{"arch": "vgg", "model": "self-supervised image encoder", "dataset": "microscope photos of single blood and bone marrow cells", "train_examples": 194171, "image_size": 32, "crop_scale_min": 0.3, "horizontal_flip": true, "translate": 0.06, "color_jitter": 0.6, "method": "byol", "norm": "groupnorm", "hidden_act": "gelu", "weight_standardization": false, "depths": [2, 4, 2], "kernel_size": 3, "stem": "single", "widths": [64, 128, 256], "downsampling": "avg", "projector_hidden": 1024, "projector_out": 256, "projector_hidden_layers": 2, "target_momentum": 0.99, "init": "trunc_normal_002", "optimizer": "adamw", "learning_rate": 0.0025, "beta1": 0.9, "beta2": 0.98, "eps": 1e-10, "max_grad_norm": 3.0, "max_steps": 24300, "batch_size": 256, "epochs": 32.0, "lr_schedule": "cosine", "final_lr_fraction": 0.01, "warmup_steps": 720, "weight_decay": 0.07}
Rows from block 3 of a small self-supervised image encoder, named by matrix and row number. Each number is 500 + 40 x the weight over its row's rms, rounded and kept within 0 to 999. All counts start at 0. Numbers have three digits each.
After each channel's rows are labels from the 100 images, of 14848, where the channel reaches its highest value: "strongest on" is what is common among them; "patch colour" is the nearest of a few named colours to the mean colour under the peak. Only what is clearly more common there than usual is listed. The data: microscope photos of single blood and bone marrow cells. In brackets: how many of the 100, against the usual share in percent.
# conv: 3x3 conv (model.blocks.3.conv.weight, 128x128x3x3, each kernel summed), inputs 0-31

conv.80:564463460540507500393459517483613495450456462479442534499509477493503498507522457469518573533486
strongest on: smear: peripheral blood (41 vs 16.2)
patch colour: blue (34 vs 10.4)

conv.95:517509497460415427523496459535590525496469519546459485514510580442507433425513440531526442487495
strongest on: cell type: artefact (25 vs 9.8)
patch colour: blue (41 vs 10.4)

conv.73:561511505463534422316491481490537553528516535501481498483524555437504449508513414399565495351494
strongest on: cell type: artefact (28 vs 9.8)
patch colour: blue (28 vs 10.4)

conv.2:520504524462496504490457464543517476447519458514556481496505520499463457411474515499496493437471
strongest on: cell type: artefact (28 vs 9.8)
patch colour: blue (48 vs 10.4)

conv.119:545511487505480461456518518526466450457466437483464488521539466508507509478478493533507485495523
strongest on: cell type: artefact (29 vs 9.8)
patch colour: black (74 vs 1.6)

conv.96:556493525543484434533470504494513597499470406515491504514520493473492462509459450517450470467471
strongest on: cell type: artefact (30 vs 9.8)
patch colour: blue (32 vs 10.4); black (30 vs 1.6)

conv.32:501511554539466512488465512534542488530531519500490540468497478460496441516509442484547547414484
strongest on: smear: peripheral blood (44 vs 16.2)
patch colour: black (44 vs 1.6)

conv.84:517511491477490475466424476482565529497487465574416478524528498546482453438486449382530500511523
strongest on: cell type: erythroblast (75 vs 14.3); smear: peripheral blood (57 vs 16.2)
patch colour: black (43 vs 1.6)

conv.124:425510566537522453494493524525502500535514516525516553472471495513514478497508551476495511538391
strongest on: smear: peripheral blood (75 vs 16.2); cell type: segmented neutrophil (56 vs 20)
patch colour: purple (58 vs 19.2)

conv.108:543481477506479493550538534461539532425487434555427486519562497544527552477515548487560521503556
strongest on: smear: peripheral blood (82 vs 16.2); cell type: erythroblast (42 vs 14.3)
patch colour: pink (69 vs 22)

conv.121:563515508495498499523482492503567508499530413529315455505539532511515496522476493526563510478505
strongest on: cell type: artefact (29 vs 9.8)
patch colour: black (54 vs 1.6); blue (27 vs 10.4)

conv.4:587525516440556453422482460462477468410452532554460468472441511454489437493494462472537442528468
strongest on: smear: peripheral blood (68 vs 16.2)
patch colour: purple (50 vs 19.2)

conv.31:471509450485521432502518529541456419448498466486523463547480521552503508547545536521514501503591
strongest on: smear: peripheral blood (89 vs 16.2)
patch colour: purple (59 vs 19.2)

conv.100:525511527504468511527540438512467509496461387511500470517493514482509543470530530540492478525505
strongest on: cell type: erythroblast (46 vs 14.3)
patch colour: black (81 vs 1.6)

conv.17:526499483502446474491437518502516504539523497542441535383488479500523439483506529445608547520461
strongest on: cell type: erythroblast (65 vs 14.3)
patch colour: blue (28 vs 10.4)

conv.98:456472515520496453503510486562466565559511536538499458536463502434500499449513463519489514557495
strongest on: smear: peripheral blood (71 vs 16.2); cell type: segmented neutrophil (58 vs 20)
patch colour: pink (47 vs 22)

conv.27:584541487483564513492509487538504517477530415528519493530489510528501472479512507468566506510493
strongest on: cell type: artefact (40 vs 9.8)
patch colour: purple (43 vs 19.2)

conv.56:458491534510480528421445459465497434470547489519463413446451506551542477506455553460524550534472
strongest on: cell type: artefact (27 vs 9.8)
patch colour: grey (55 vs 21.9)

conv.20:548457502486490486439511468457494532447471467484488479424572477506548476509483498488485442524532
strongest on: cell type: artefact (29 vs 9.8)
patch colour: blue (37 vs 10.4)

conv.81:572506539512548431499544544542622539439475467505470532509468486504489470464498489476563525440498
strongest on: cell type: artefact (38 vs 9.8)
patch colour: blue (34 vs 10.4)

conv.72:576495483539527412487501509509485467423541522524499489525473383542520517532517521520530574509485
strongest on: cell type: erythroblast (63 vs 14.3); smear: peripheral blood (42 vs 16.2)
patch colour: black (42 vs 1.6); purple (39 vs 19.2)

conv.116:449464519544481468532450473544529594542519496542496501486498516451537495456499471511501498504472
strongest on: smear: peripheral blood (98 vs 16.2); cell type: erythroblast (34 vs 14.3)
patch colour: purple (79 vs 19.2)

conv.55:480530460491446505503439467482578483521467534552505577539461566465530512462499535527460513529530
strongest on: cell type: artefact (29 vs 9.8)
patch colour: blue (26 vs 10.4)

conv.28:491503473421476455547509444495453429428475446549490405545508486502480488501469466493538485522556
strongest on: cell type: erythroblast (48 vs 14.3)
patch colour: blue (46 vs 10.4)

conv.89:508501499463495510550463497469589526397458449489514507502567471490482545484483520503531473497464
strongest on: cell type: artefact (31 vs 9.8)
patch colour: purple (46 vs 19.2); blue (41 vs 10.4)

conv.34:533509514447493540522478475487529545520491514533450445497507501523497511477479509443522516504515
strongest on: cell type: erythroblast (33 vs 14.3)
patch colour: purple (43 vs 19.2)

conv.41:456505529498515435495533508547507473486506533495542511514479488502508535508503475527488522500501
strongest on: cell type: segmented neutrophil (48 vs 20)
patch colour: pink (45 vs 22)

conv.74:510497482514468507484456455530569573502509491519474492479489518451535445428491449449508551495433
strongest on: cell type: erythroblast (47 vs 14.3)
patch colour: black (52 vs 1.6); blue (35 vs 10.4)

conv.1:525506456524548487514494568505527494465463418523483551544514495585528545432535489535415540487457
strongest on: cell type: erythroblast (49 vs 14.3); smear: peripheral blood (45 vs 16.2)
patch colour: blue (28 vs 10.4)

conv.87:544511495506528455484520483508545528513509517523536501529464513471506458444533391451470533398461
strongest on: cell type: erythroblast (84 vs 14.3)
patch colour: black (62 vs 1.6)

conv.75:536482486541462424472428505491558495437511480601521577542509479487481578488503608516559509492443
strongest on: smear: peripheral blood (63 vs 16.2); cell type: erythroblast (47 vs 14.3)
patch colour: purple (44 vs 19.2)

conv.35:517486464518543555493550500489570570471503497502535545511464500520518499447477485507516505537523
strongest on: cell type: artefact (31 vs 9.8)
patch colour: blue (48 vs 10.4)

conv.40:546468496449471540441492526511430445453515534410446453499479488569469495462507524490552478552544
strongest on: smear: peripheral blood (60 vs 16.2)
patch colour: white (58 vs 24.2)

conv.68:552505544469533468440518489459547542511511561511512491459438531513503493512489449420535553405475
strongest on: smear: peripheral blood (90 vs 16.2); cell type: erythroblast (43 vs 14.3)
patch colour: purple (76 vs 19.2)

conv.93:544476500531481478426510496500583490411514402531441525502486414503520458524504465534548530482446
strongest on: cell type: artefact (30 vs 9.8)
patch colour: blue (36 vs 10.4)

conv.71:518492462505476502480436500517593568494511406469460519510410549532514490483477542477514513492469
strongest on: cell type: artefact (29 vs 9.8)
patch colour: blue (44 vs 10.4); black (37 vs 1.6)

conv.101:507532550506497466477534523520496472443516479517501475495537552508510470490550495523559535530522
strongest on: smear: peripheral blood (85 vs 16.2)
patch colour: pink (73 vs 22)

conv.125:565538521524499421519477527484528547534513522532349525533470499505489506493471526481487506528474
strongest on: cell type: segmented neutrophil (78 vs 20); smear: peripheral blood (50 vs 16.2)
patch colour: pink (52 vs 22)

conv.42:475411425495413435494481433478495512494476530535489499491439561489541447479484500540550459498497
strongest on: cell type: artefact (32 vs 9.8)
patch colour: blue (42 vs 10.4)

conv.47:417430545507489493461500486511404494447494501509450522518444514549543492507521527545392483529497
strongest on: smear: peripheral blood (63 vs 16.2); cell type: platelet (26 vs 1.1)
patch colour: pink (66 vs 22)

conv.8:501451491496512460556495471470534508467504471531514533536476507497501560539508518540428449613493
strongest on: smear: peripheral blood (84 vs 16.2); cell type: platelet (27 vs 1.1)
patch colour: purple (74 vs 19.2)

conv.92:539480483494515450465488531525496469473523528504446462500468474486505494530515507464557535523538
strongest on: smear: peripheral blood (53 vs 16.2)
patch colour: purple (48 vs 19.2)

conv.3:467509447488518437505519529543450406449503461476535468545474519542501499554542542525513488489589
strongest on: smear: peripheral blood (73 vs 16.2)
patch colour: purple (42 vs 19.2)

conv.78:554479501482534460434510445536549512544498514495467460531486560461510470487503345441510480363542
strongest on: cell type: artefact (26 vs 9.8)
patch colour: blue (43 vs 10.4)