{"dataset": "microscope photos of single blood and bone marrow cells", "kernel_size": 3, "stem": "single", "widths": [64, 128, 256], "downsampling": "avg", "projector_out": 256, "projector_hidden_layers": 2, "target_momentum": 0.99, "optimizer": "adamw", "beta1": 0.9, "beta2": 0.98, "eps": 1e-10, "batch_size": 256, "weight_decay": 0.07}
Rows from block 5 of a small self-supervised image encoder, named by matrix and row number. Each number is 500 + 40 x the weight over its row's rms, rounded and kept within 0 to 999. All counts start at 0. Numbers have three digits each.
After each channel's rows are labels from the 100 images, of 14848, where the channel reaches its highest value: "top examples" is what is common among them; "patch colour" is the nearest of a few named colours to the mean colour under the peak. Only what is clearly more common there than usual is listed. The data: microscope photos of single blood and bone marrow cells.
# conv: 3x3 conv (model.blocks.5.conv.weight, 128x128x3x3, each kernel summed), inputs 0-63

conv.98:500520525496543475476526508503488510485458489533582590506513493529555516434501539463503559514512539529464457490523473434507537367469474528523485560417526509456536475534516534441398513566427505
top examples: cell type: erythroblast
patch colour: black; blue

conv.67:484544503418585542559531515536465524480498418482577497491526503501469413515539602523518553497477498410474436469593476492519480516505475527440485530485552523530546476595537480488471507459539486
top examples: cell type: erythroblast
patch colour: black

conv.92:465462558506522472544495518493454516469501419570497390529524502538401464470523548529546522549532543503475486433548472463519518490488487555498508481503439474431545540510495554459486476479512514
top examples: cell type: artefact
patch colour: blue

conv.76:568497564601515539499503485511508542529422470552478519436437473493436460402525488509483510524540479444482551493496541462458600480546481543529554484458525481512459520539538507488547513558442483
top examples: cell type: segmented neutrophil; smear: peripheral blood; cell type: band neutrophil
patch colour: purple

conv.117:502513513539541491448521457490427438477501395485534515495490460464562470527441422526529547520506517469474541463512493457564507534504498501533471502492542509551476479504554473478481497486507468
top examples: smear: peripheral blood; cell type: segmented neutrophil
patch colour: pink

conv.11:501515548572505526518436510513543517540502520483491467512494456464532522398539506462573480538480474481470539416463539476557501439420514545432453504480498468480486475519517489421530434509494504
top examples: cell type: segmented neutrophil; smear: peripheral blood
patch colour: purple; blue

conv.54:537470545504533460494490590535454514536451490467564583506507496503462505512465477553505564487495546451431493503493533471497506546537411420496516576470525472521551458402503532489382527508528547
top examples: cell type: segmented neutrophil; smear: peripheral blood
patch colour: purple

conv.47:529568497466450494526517475450439477518464587503433419564521468462517470513492569474474441439567514479447478509442445379502482520556471499462552535528480434433452447502546493419504432469550476
top examples: cell type: artefact
patch colour: purple

conv.61:493550561490489532563488535577489459549427517501470491550530523571527478482484463498504472394509490557561528475476489504438466469504475485453507529538469505539502465531448476505532485453532478
top examples: cell type: erythroblast
patch colour: blue

conv.88:499408495495500537480424462488443500473443520523491528491452452482499479328469511484487498492470500477488485468467535510520569491462474556513492497468505535520482505489526487453521464504484515
top examples: smear: peripheral blood
patch colour: purple

conv.17:500539521436548440510425535535490508461500469539467517473498460584546478362495493524512518536452496451406521467483515515519437468483517475512408536331519485540526446515463507420450507490440506
top examples: cell type: lymphocyte
patch colour: purple; blue

conv.69:522493552469510500514495508502477481541435525549500487475504469505547494523539552519453522435398517469518524442492523435452548467487502545523501545513482540445516508515511495518524569507446499
top examples: cell type: artefact
patch colour: blue

conv.81:512464556532511460534485507423507492534522473581457438503533503519493494432510503532497498541435464489513509430485460468453436507534515541523488489499443438509504491512470450475490459442414482
top examples: cell type: artefact
patch colour: blue

conv.114:531447537476487504481490503501488520587440534611453427472521413508416469449437537519515489497454634535515510459484494429462486481480527532498511569514488465469502492489478544486502494508495475
top examples: cell type: artefact
patch colour: blue

conv.39:506515546497537435485468547528503520513474547479490528490504498551507526431500536480496516457501577536427414414485433431432521428456478486528506583483453475467554515469556559481471491519510508
top examples: cell type: lymphocyte; smear: peripheral blood
patch colour: purple; black

conv.14:475449558515498515501481466469431491489420440600514502504505405469435396558504506524497464517486437409466526506497500470539517477483548530502492494454524484479460477592485511511499472524467480
top examples: smear: peripheral blood; cell type: platelet
patch colour: purple

conv.23:503529579548534415505516494445512504534491507572518506527484523545560508518510442548531559507538501468469541459431489463518437475496507468521415478427570466537488447429514421493408529519473488
top examples: smear: peripheral blood
patch colour: purple

conv.107:444492532493520446512539501545444491488451466553536542497423489492601483536509495435449503537480458486494402458484488482513526443503534524462519420510449514535393524482454501510477417440498484
top examples: smear: peripheral blood
patch colour: pink

conv.20:414486531442542517528505561509510532494485498516501526477466560481513531488552493450528541510437511461504536454551556446445572511454552512588550504427529540380536511446495545492512476448505469
top examples: cell type: erythroblast
patch colour: blue; black

conv.116:509526556518464475484494535500490511518554521606559439519531524498557398452461547515495510602505411552416536525439489420497538507508517539490521418559521559476499528506510525441513564540507522
top examples: smear: peripheral blood; cell type: segmented neutrophil
patch colour: purple

conv.32:501434553444483482502592538542433494560418533486482496518540456388483410525462516498532496454564456438481499504473470469538501507500408515510437504485452509470535523502463519474405484522521506
top examples: cell type: segmented neutrophil; smear: peripheral blood
patch colour: purple

conv.74:439509515499454589473560450373520511476441462533456466480469523454552523534469511481513442443518550500500552566471475498521463505499507542488521568488542441485429565579492481507504526515466468
top examples: smear: peripheral blood
patch colour: purple

conv.99:420487566538538459452496522504523542442474503556500565558408532394471546513454457430514567554514526543493478489545489483493491494482489542523522544538463485521519518490512487515472497606495462
top examples: cell type: segmented neutrophil
patch colour: purple

conv.78:530541498540513557474490529484562551516494480504555510485519522457512524506487527525492559462523557549483565520536467515496476490519455508531491496512550471495524511452532503459411527560461507
top examples: cell type: artefact
patch colour: purple; blue

conv.126:456509557406509458487547550499481525546408474502499512503498517470472552519479498562536531441501515495451527471526433458566499499432468529497514556502518485422525527479492486523418471506472494
top examples: cell type: segmented neutrophil; smear: peripheral blood
patch colour: purple

conv.79:539521533426511424545478492494501486502400500508501459528504381546533510473503520487484489496510493552444515373501493451494526509479568490527492498456552490492486541551414577470520475502460511
top examples: cell type: erythroblast; smear: peripheral blood
patch colour: black

conv.48:556450552455532477510434499485455466537437521516531557549496417527541493433421532477523560479530434508495460464473516457592458445468376496526479512520489521508496488509526492446455536549519501
top examples: cell type: segmented neutrophil; smear: peripheral blood
patch colour: purple

conv.3:475494539494507519571455500497487527470484485501499468458430389531485488501491510487497481487449532507488547450529574496504541482491484465512540481498483473519520486510444538487524493421391482
top examples: cell type: erythroblast
patch colour: black; blue

conv.34:511575512419501557523529500491471497516493367505563463462515487489516421484462494485525511532511522446427575492562507438572461450488482496509527545449575545444484423536489525408512461474460437
top examples: cell type: erythroblast
patch colour: black

conv.93:451454516493473502543467500560512538529480523525427498442479467426496423515515569516536470409454499435483475504481532388482560524551449572541538531497407474475526492464481567511487526540500517
top examples: smear: peripheral blood
patch colour: purple

conv.90:482508548493526599553492484372485456497529479508506484451478501486536504523455473492498496484544543436502517486418486441571479517482467493455444498442502394481466467487469423489450518461444519
top examples: smear: peripheral blood
patch colour: grey

conv.83:466437597539482517462537477462522497533486513601482445474519468482405465413456514431446477446434469517385536498540461465556520530463498489527547392526498453473480541568519456457492510531503527
top examples: cell type: segmented neutrophil; smear: peripheral blood
patch colour: pink

conv.33:543461433570466585496492446496499483456472585543435445541519489547430505464502486467486469437539521489521496557437493502500496481490460499487529508549421485466465452417413529469521480552492506
top examples: smear: peripheral blood; cell type: platelet
patch colour: purple

conv.109:493561544446505531499513549430508492465491463520449495439519508500563469534467494481527495482503545386445513489455442493492476486473493474412435522373529412534464473478518363465462498470480519
top examples: smear: peripheral blood
patch colour: purple

conv.27:587553574572517488512471490506526480494453495523516437469541392513529428483487488551497536522466527506542501475475506433513531472516492534351468564519488498519501480512502560546474500537502532
top examples: cell type: artefact
patch colour: blue; black

conv.36:503505536490519538477489500521465465544523503648472455505451521502439488404460507478492518615512497502498458495512520433434529494491510586506488509452469524443498554518501516489531517518516538
top examples: cell type: artefact
patch colour: blue

conv.0:451503549472497478494466539519522524447476499581490548392528499495506505533529492435432485517409514478485548441525486508470488499509543486531490536470523494412517490518475519489484463488508526
top examples: cell type: artefact
patch colour: purple; blue

conv.125:456451486449481533507435494501500503453576468632504612544469484559481570468494529472512483561483535517512457535553530526450468536528523536495548617516504498498526496527500515498532500514544496
top examples: cell type: artefact
patch colour: black; blue

conv.7:510433489486545527487510560530432519487529464519555598546534531503507464422486468492529584542496551537500515532480505547530483545528485479471509547518503599507541451444444569522500514538528544
top examples: cell type: segmented neutrophil; smear: peripheral blood
patch colour: purple

conv.9:511476483494506473504528506452447476565466432439533425538478532512426474505496478462514502437569441468476484462494468520529486428430468568482494529531426493502462556440513543521450504508534550
top examples: cell type: lymphocyte; cell type: erythroblast; smear: peripheral blood
patch colour: black; blue

conv.28:421538501500441459521522545507529518488499565424385449532480477493517474510468530460483433439510493496431538494407517436561476530475436495504464506469380457483637527444509484415459504502518532
top examples: smear: peripheral blood
patch colour: purple

conv.49:502523557485488525471396471496511496499493485567476476478500392515423488518518504554402472517406518503489465511520503515420535490466471475443474526490537452567490525500519492500508501492505524
top examples: cell type: erythroblast
patch colour: blue

conv.123:476454477452484453478506529517496558450520480510578531521478481490493574462505562488524522523500562514544466541530506571514562557584439482493571566546492505508543465460516563515522540511547511
top examples: smear: peripheral blood; cell type: erythroblast
patch colour: black; purple

conv.6:516486568543534481505493522538489554528467525580564614552492510505519464530495522506457548544494540449497520483485506423458486499473520509542534556509482498521526519513471556520460537560536496
top examples: cell type: lymphocyte
patch colour: purple; blue