A small self-supervised image encoder, trained from scratch.
Model: 32-pixel images, norm groupnorm, activation gelu, depths [2, 4, 2], widths [64, 128, 256].
Training: adamw at rate 0.0025, 24300 steps, batches of 256.
Data: trained on microscope photos of single blood and bone marrow cells, 194171 training examples.
Rows from block 3 of a small self-supervised image encoder, named by matrix and row number. Each number is 50 + 10 x the weight over its row's rms, rounded and kept within 0 to 99. All counts start at 0. After the name is the row's rms in percent of the matrix's.
After each channel's rows are labels from the 100 images, of 14848, where the channel reaches its highest value: "responds to" is what is common among them. Only what is clearly more common there than usual is listed. The data: microscope photos of single blood and bone marrow cells. In brackets: how many of the 100.
# conv: 3x3 conv (model.blocks.3.conv.weight, 128x128x3x3, each kernel summed), inputs 64-95

conv.48 101:51 54 50 31 42 40 58 32 47 38 61 44 51 47 50 49 52 45 28 28 41 57 48 50 47 48 43 47 74 53 55 31
responds to: smear: peripheral blood (39); cell type: erythroblast (34)

conv.93 113:50 46 60 48 53 21 49 49 61 46 59 66 53 50 55 57 52 46 56 55 31 67 57 59 46 30 55 59 50 64 29 52
responds to: cell type: artefact (30)

conv.20 059:36 55 50 54 41 63 55 49 71 61 61 44 57 39 59 62 45 47 48 52 49 45 31 57 46 38 43 54 51 61 40 45
responds to: cell type: artefact (29)

conv.94 056:43 58 44 44 51 60 44 57 55 70 56 39 47 37 50 49 53 53 43 59 43 44 53 44 33 21 51 48 41 45 56 46
responds to: cell type: segmented neutrophil (46); smear: peripheral blood (45)

conv.51 119:51 53 53 53 45 44 44 42 52 57 49 59 48 43 45 51 48 53 66 47 41 40 41 64 43 56 62 43 33 34 59 41
responds to: smear: peripheral blood (44)

conv.85 120:51 50 64 51 42 24 57 43 54 71 43 51 55 51 59 51 47 45 41 13 34 65 57 50 53 37 55 54 53 56 40 43
responds to: smear: peripheral blood (84); cell type: segmented neutrophil (50)

conv.88 095:44 66 35 49 45 44 49 53 48 54 60 55 59 38 44 39 56 50 43 34 58 56 32 55 54 30 45 58 45 70 52 56
responds to: smear: peripheral blood (50)

conv.41 092:45 43 43 46 54 21 49 42 39 59 46 46 45 45 59 50 46 61 26 30 45 29 50 53 52 50 46 54 31 37 58 48
responds to: cell type: segmented neutrophil (48)

conv.59 093:42 35 36 40 50 51 53 49 49 47 54 49 51 44 39 32 35 56 45 67 54 38 55 59 39 41 41 44 44 45 55 57
responds to: cell type: artefact (33)

conv.77 081:49 56 45 57 29 52 56 40 53 66 67 57 63 42 43 40 55 55 51 60 63 63 51 51 53 41 47 65 52 44 45 38
responds to: cell type: artefact (29)

conv.55 081:57 43 48 54 43 27 54 40 60 60 40 45 60 43 40 42 32 49 69 54 58 34 50 40 33 48 53 49 39 42 58 43
responds to: cell type: artefact (29)

conv.2 073:44 44 41 50 64 54 57 47 49 36 58 55 61 54 36 36 42 50 34 44 38 46 38 64 41 53 43 46 41 48 38 50
responds to: cell type: artefact (28)

conv.28 113:55 91 43 66 54 58 56 63 38 61 27 57 54 57 32 49 43 58 52 49 48 52 55 60 57 40 59 62 57 40 29 52
responds to: cell type: erythroblast (48)

conv.34 117:44 58 50 56 37 09 59 56 52 53 54 54 54 42 51 48 41 35 72 22 49 48 39 52 49 49 37 46 49 49 50 45
responds to: cell type: erythroblast (33)

conv.118 089:48 46 52 48 34 41 51 49 48 51 47 42 52 44 50 52 40 58 45 45 49 43 43 56 52 26 53 43 47 44 50 45
responds to: smear: peripheral blood (80); cell type: segmented neutrophil (40); cell type: band neutrophil (25)

conv.70 067:55 46 59 47 35 57 49 54 54 54 59 42 63 47 45 50 39 55 51 45 42 63 61 51 00 51 49 49 41 49 50 36
responds to: cell type: artefact (28)

conv.97 084:46 48 40 41 33 49 48 47 58 49 56 44 43 40 49 42 40 58 46 51 49 40 33 48 46 36 46 52 39 48 54 44
responds to: smear: peripheral blood (72); cell type: erythroblast (66)

conv.42 082:58 54 43 60 56 32 43 34 52 41 29 28 58 39 45 64 41 59 65 51 43 42 40 48 52 56 59 39 25 53 50 54
responds to: cell type: artefact (32)

conv.35 075:38 64 38 65 42 67 41 31 56 47 28 53 51 45 33 62 55 51 54 48 49 45 64 46 47 57 50 56 53 58 40 57
responds to: cell type: artefact (31)

conv.0 081:47 69 38 43 49 49 55 46 75 55 27 54 54 68 37 46 51 52 43 56 47 55 44 50 47 31 46 57 63 49 55 61
responds to: cell type: artefact (34)

conv.92 059:56 33 62 52 45 67 38 52 47 52 48 54 56 52 41 36 65 43 53 45 45 65 49 37 48 38 47 56 55 65 34 35
responds to: smear: peripheral blood (53)

conv.78 074:47 59 40 65 56 18 48 66 53 55 56 60 55 44 51 53 35 56 51 69 39 44 47 43 44 47 52 52 12 52 72 55
responds to: cell type: artefact (26)

conv.71 100:54 69 43 51 34 64 56 46 48 43 49 58 56 45 42 49 33 40 50 52 44 57 43 45 51 42 40 59 55 63 43 46
responds to: cell type: artefact (29)

conv.112 088:49 51 58 32 41 38 53 57 55 53 56 54 51 51 48 60 61 55 58 39 45 44 62 51 42 61 47 60 60 66 57 46
responds to: smear: peripheral blood (75); cell type: segmented neutrophil (44)

conv.17 066:52 47 53 46 56 65 51 47 56 58 35 40 55 54 51 46 41 53 51 16 39 50 08 43 73 47 51 47 60 53 41 42
responds to: cell type: erythroblast (65)

conv.81 076:50 46 34 35 45 53 57 55 51 57 37 56 50 58 41 42 62 56 59 49 40 52 38 52 45 34 46 43 46 61 61 50
responds to: cell type: artefact (38)

conv.108 094:48 55 58 56 39 46 56 50 59 38 49 49 53 52 51 29 45 49 58 61 39 54 60 40 43 58 45 56 56 59 21 49
responds to: smear: peripheral blood (82); cell type: erythroblast (42)

conv.1 065:45 57 52 46 61 56 53 42 48 58 58 44 56 45 54 54 49 52 56 33 47 56 50 61 19 50 40 43 49 55 41 28
responds to: cell type: erythroblast (49); smear: peripheral blood (45)

conv.87 063:50 36 44 50 53 53 51 45 39 44 54 28 44 41 49 43 34 61 42 50 47 40 45 36 25 40 46 41 16 36 56 46
responds to: cell type: erythroblast (84)

conv.73 071:45 54 47 50 48 43 39 62 52 58 62 46 58 40 47 50 40 55 41 61 44 59 38 52 57 51 47 40 27 55 60 36
responds to: cell type: artefact (28)

conv.74 090:47 37 49 45 49 47 49 45 52 38 47 30 47 35 57 38 19 44 52 56 46 30 29 41 35 55 42 50 36 36 46 30
responds to: cell type: erythroblast (47)

conv.110 124:56 49 50 48 51 24 46 51 48 71 59 50 50 52 50 50 51 51 67 22 46 50 49 54 51 58 44 53 49 46 74 44
responds to: smear: peripheral blood (78); cell type: segmented neutrophil (53)

conv.72 264:38 45 62 52 50 45 48 54 65 51 55 58 52 50 65 47 50 49 41 65 38 73 61 55 54 29 49 52 58 61 35 46
responds to: cell type: erythroblast (63); smear: peripheral blood (42)

conv.56 092:47 70 51 42 45 62 48 59 57 46 47 53 52 55 50 58 51 51 49 62 41 63 45 44 47 47 56 56 48 72 38 50
responds to: cell type: artefact (27)

conv.95 064:66 59 42 45 49 27 37 53 36 67 52 29 51 48 41 45 48 59 43 71 60 48 52 44 54 45 40 39 41 53 73 39
responds to: cell type: artefact (25)

conv.29 066:47 55 40 64 48 51 53 55 43 53 36 52 58 44 40 44 58 43 40 44 47 45 56 45 57 17 56 52 52 49 36 46
responds to: cell type: artefact (26)

conv.126 093:31 41 44 48 53 52 59 50 50 46 50 45 57 51 40 40 59 51 39 58 33 49 54 56 45 34 47 61 38 59 37 54
responds to: smear: peripheral blood (64)

conv.121 083:46 58 48 35 54 62 44 36 44 36 52 42 54 33 48 61 31 63 34 56 42 50 36 58 49 41 32 24 45 47 49 28
responds to: cell type: artefact (29)

conv.89 089:43 52 46 54 62 47 55 35 37 38 49 50 53 46 42 35 44 45 41 52 47 59 34 41 50 35 41 46 47 46 29 36
responds to: cell type: artefact (31)

conv.27 080:51 59 41 58 47 57 55 56 51 19 55 47 53 54 34 47 50 54 37 58 53 65 44 60 45 33 59 51 58 60 39 50
responds to: cell type: artefact (40)

conv.96 077:46 22 36 44 50 34 49 54 62 41 45 47 48 49 42 57 59 69 46 41 48 45 52 52 43 69 61 59 48 52 74 38
responds to: cell type: artefact (30)

conv.11 061:39 48 45 69 48 53 54 47 58 58 52 30 55 55 49 48 52 46 56 44 71 44 52 37 36 53 49 53 61 55 42 59
responds to: cell type: artefact (29)

conv.100 087:41 67 36 47 47 55 46 38 29 22 53 39 57 38 45 32 31 46 52 50 55 31 45 48 40 50 30 47 49 30 55 54
responds to: cell type: erythroblast (46)

conv.119 098:49 47 53 53 48 66 44 51 52 28 55 50 39 61 52 56 43 41 44 54 56 59 53 44 45 39 45 44 60 52 53 48
responds to: cell type: artefact (29)

conv.49 099:44 56 59 40 39 42 36 30 58 39 47 52 56 45 43 58 59 48 42 28 51 58 55 49 50 57 53 38 52 50 38 55
responds to: smear: peripheral blood (35); cell type: platelet (28); cell type: artefact (28)

conv.62 076:53 54 50 53 31 49 59 58 53 41 32 45 53 49 51 45 64 55 44 48 55 52 24 50 49 47 55 32 49 41 46 37
responds to: smear: peripheral blood (64)

conv.84 052:47 53 57 51 31 35 50 49 53 43 42 49 49 61 48 63 49 47 37 45 59 68 43 57 47 43 53 44 45 60 37 37
responds to: cell type: erythroblast (75); smear: peripheral blood (57)

conv.125 096:49 63 49 53 42 59 54 53 36 57 61 39 52 43 54 31 21 56 46 46 39 50 51 44 29 32 39 46 50 47 52 28
responds to: cell type: segmented neutrophil (78); smear: peripheral blood (50)

conv.116 076:37 55 41 38 63 46 44 43 37 40 46 33 54 39 56 59 42 66 62 46 38 36 35 51 46 38 46 67 42 48 56 34
responds to: smear: peripheral blood (98); cell type: erythroblast (34)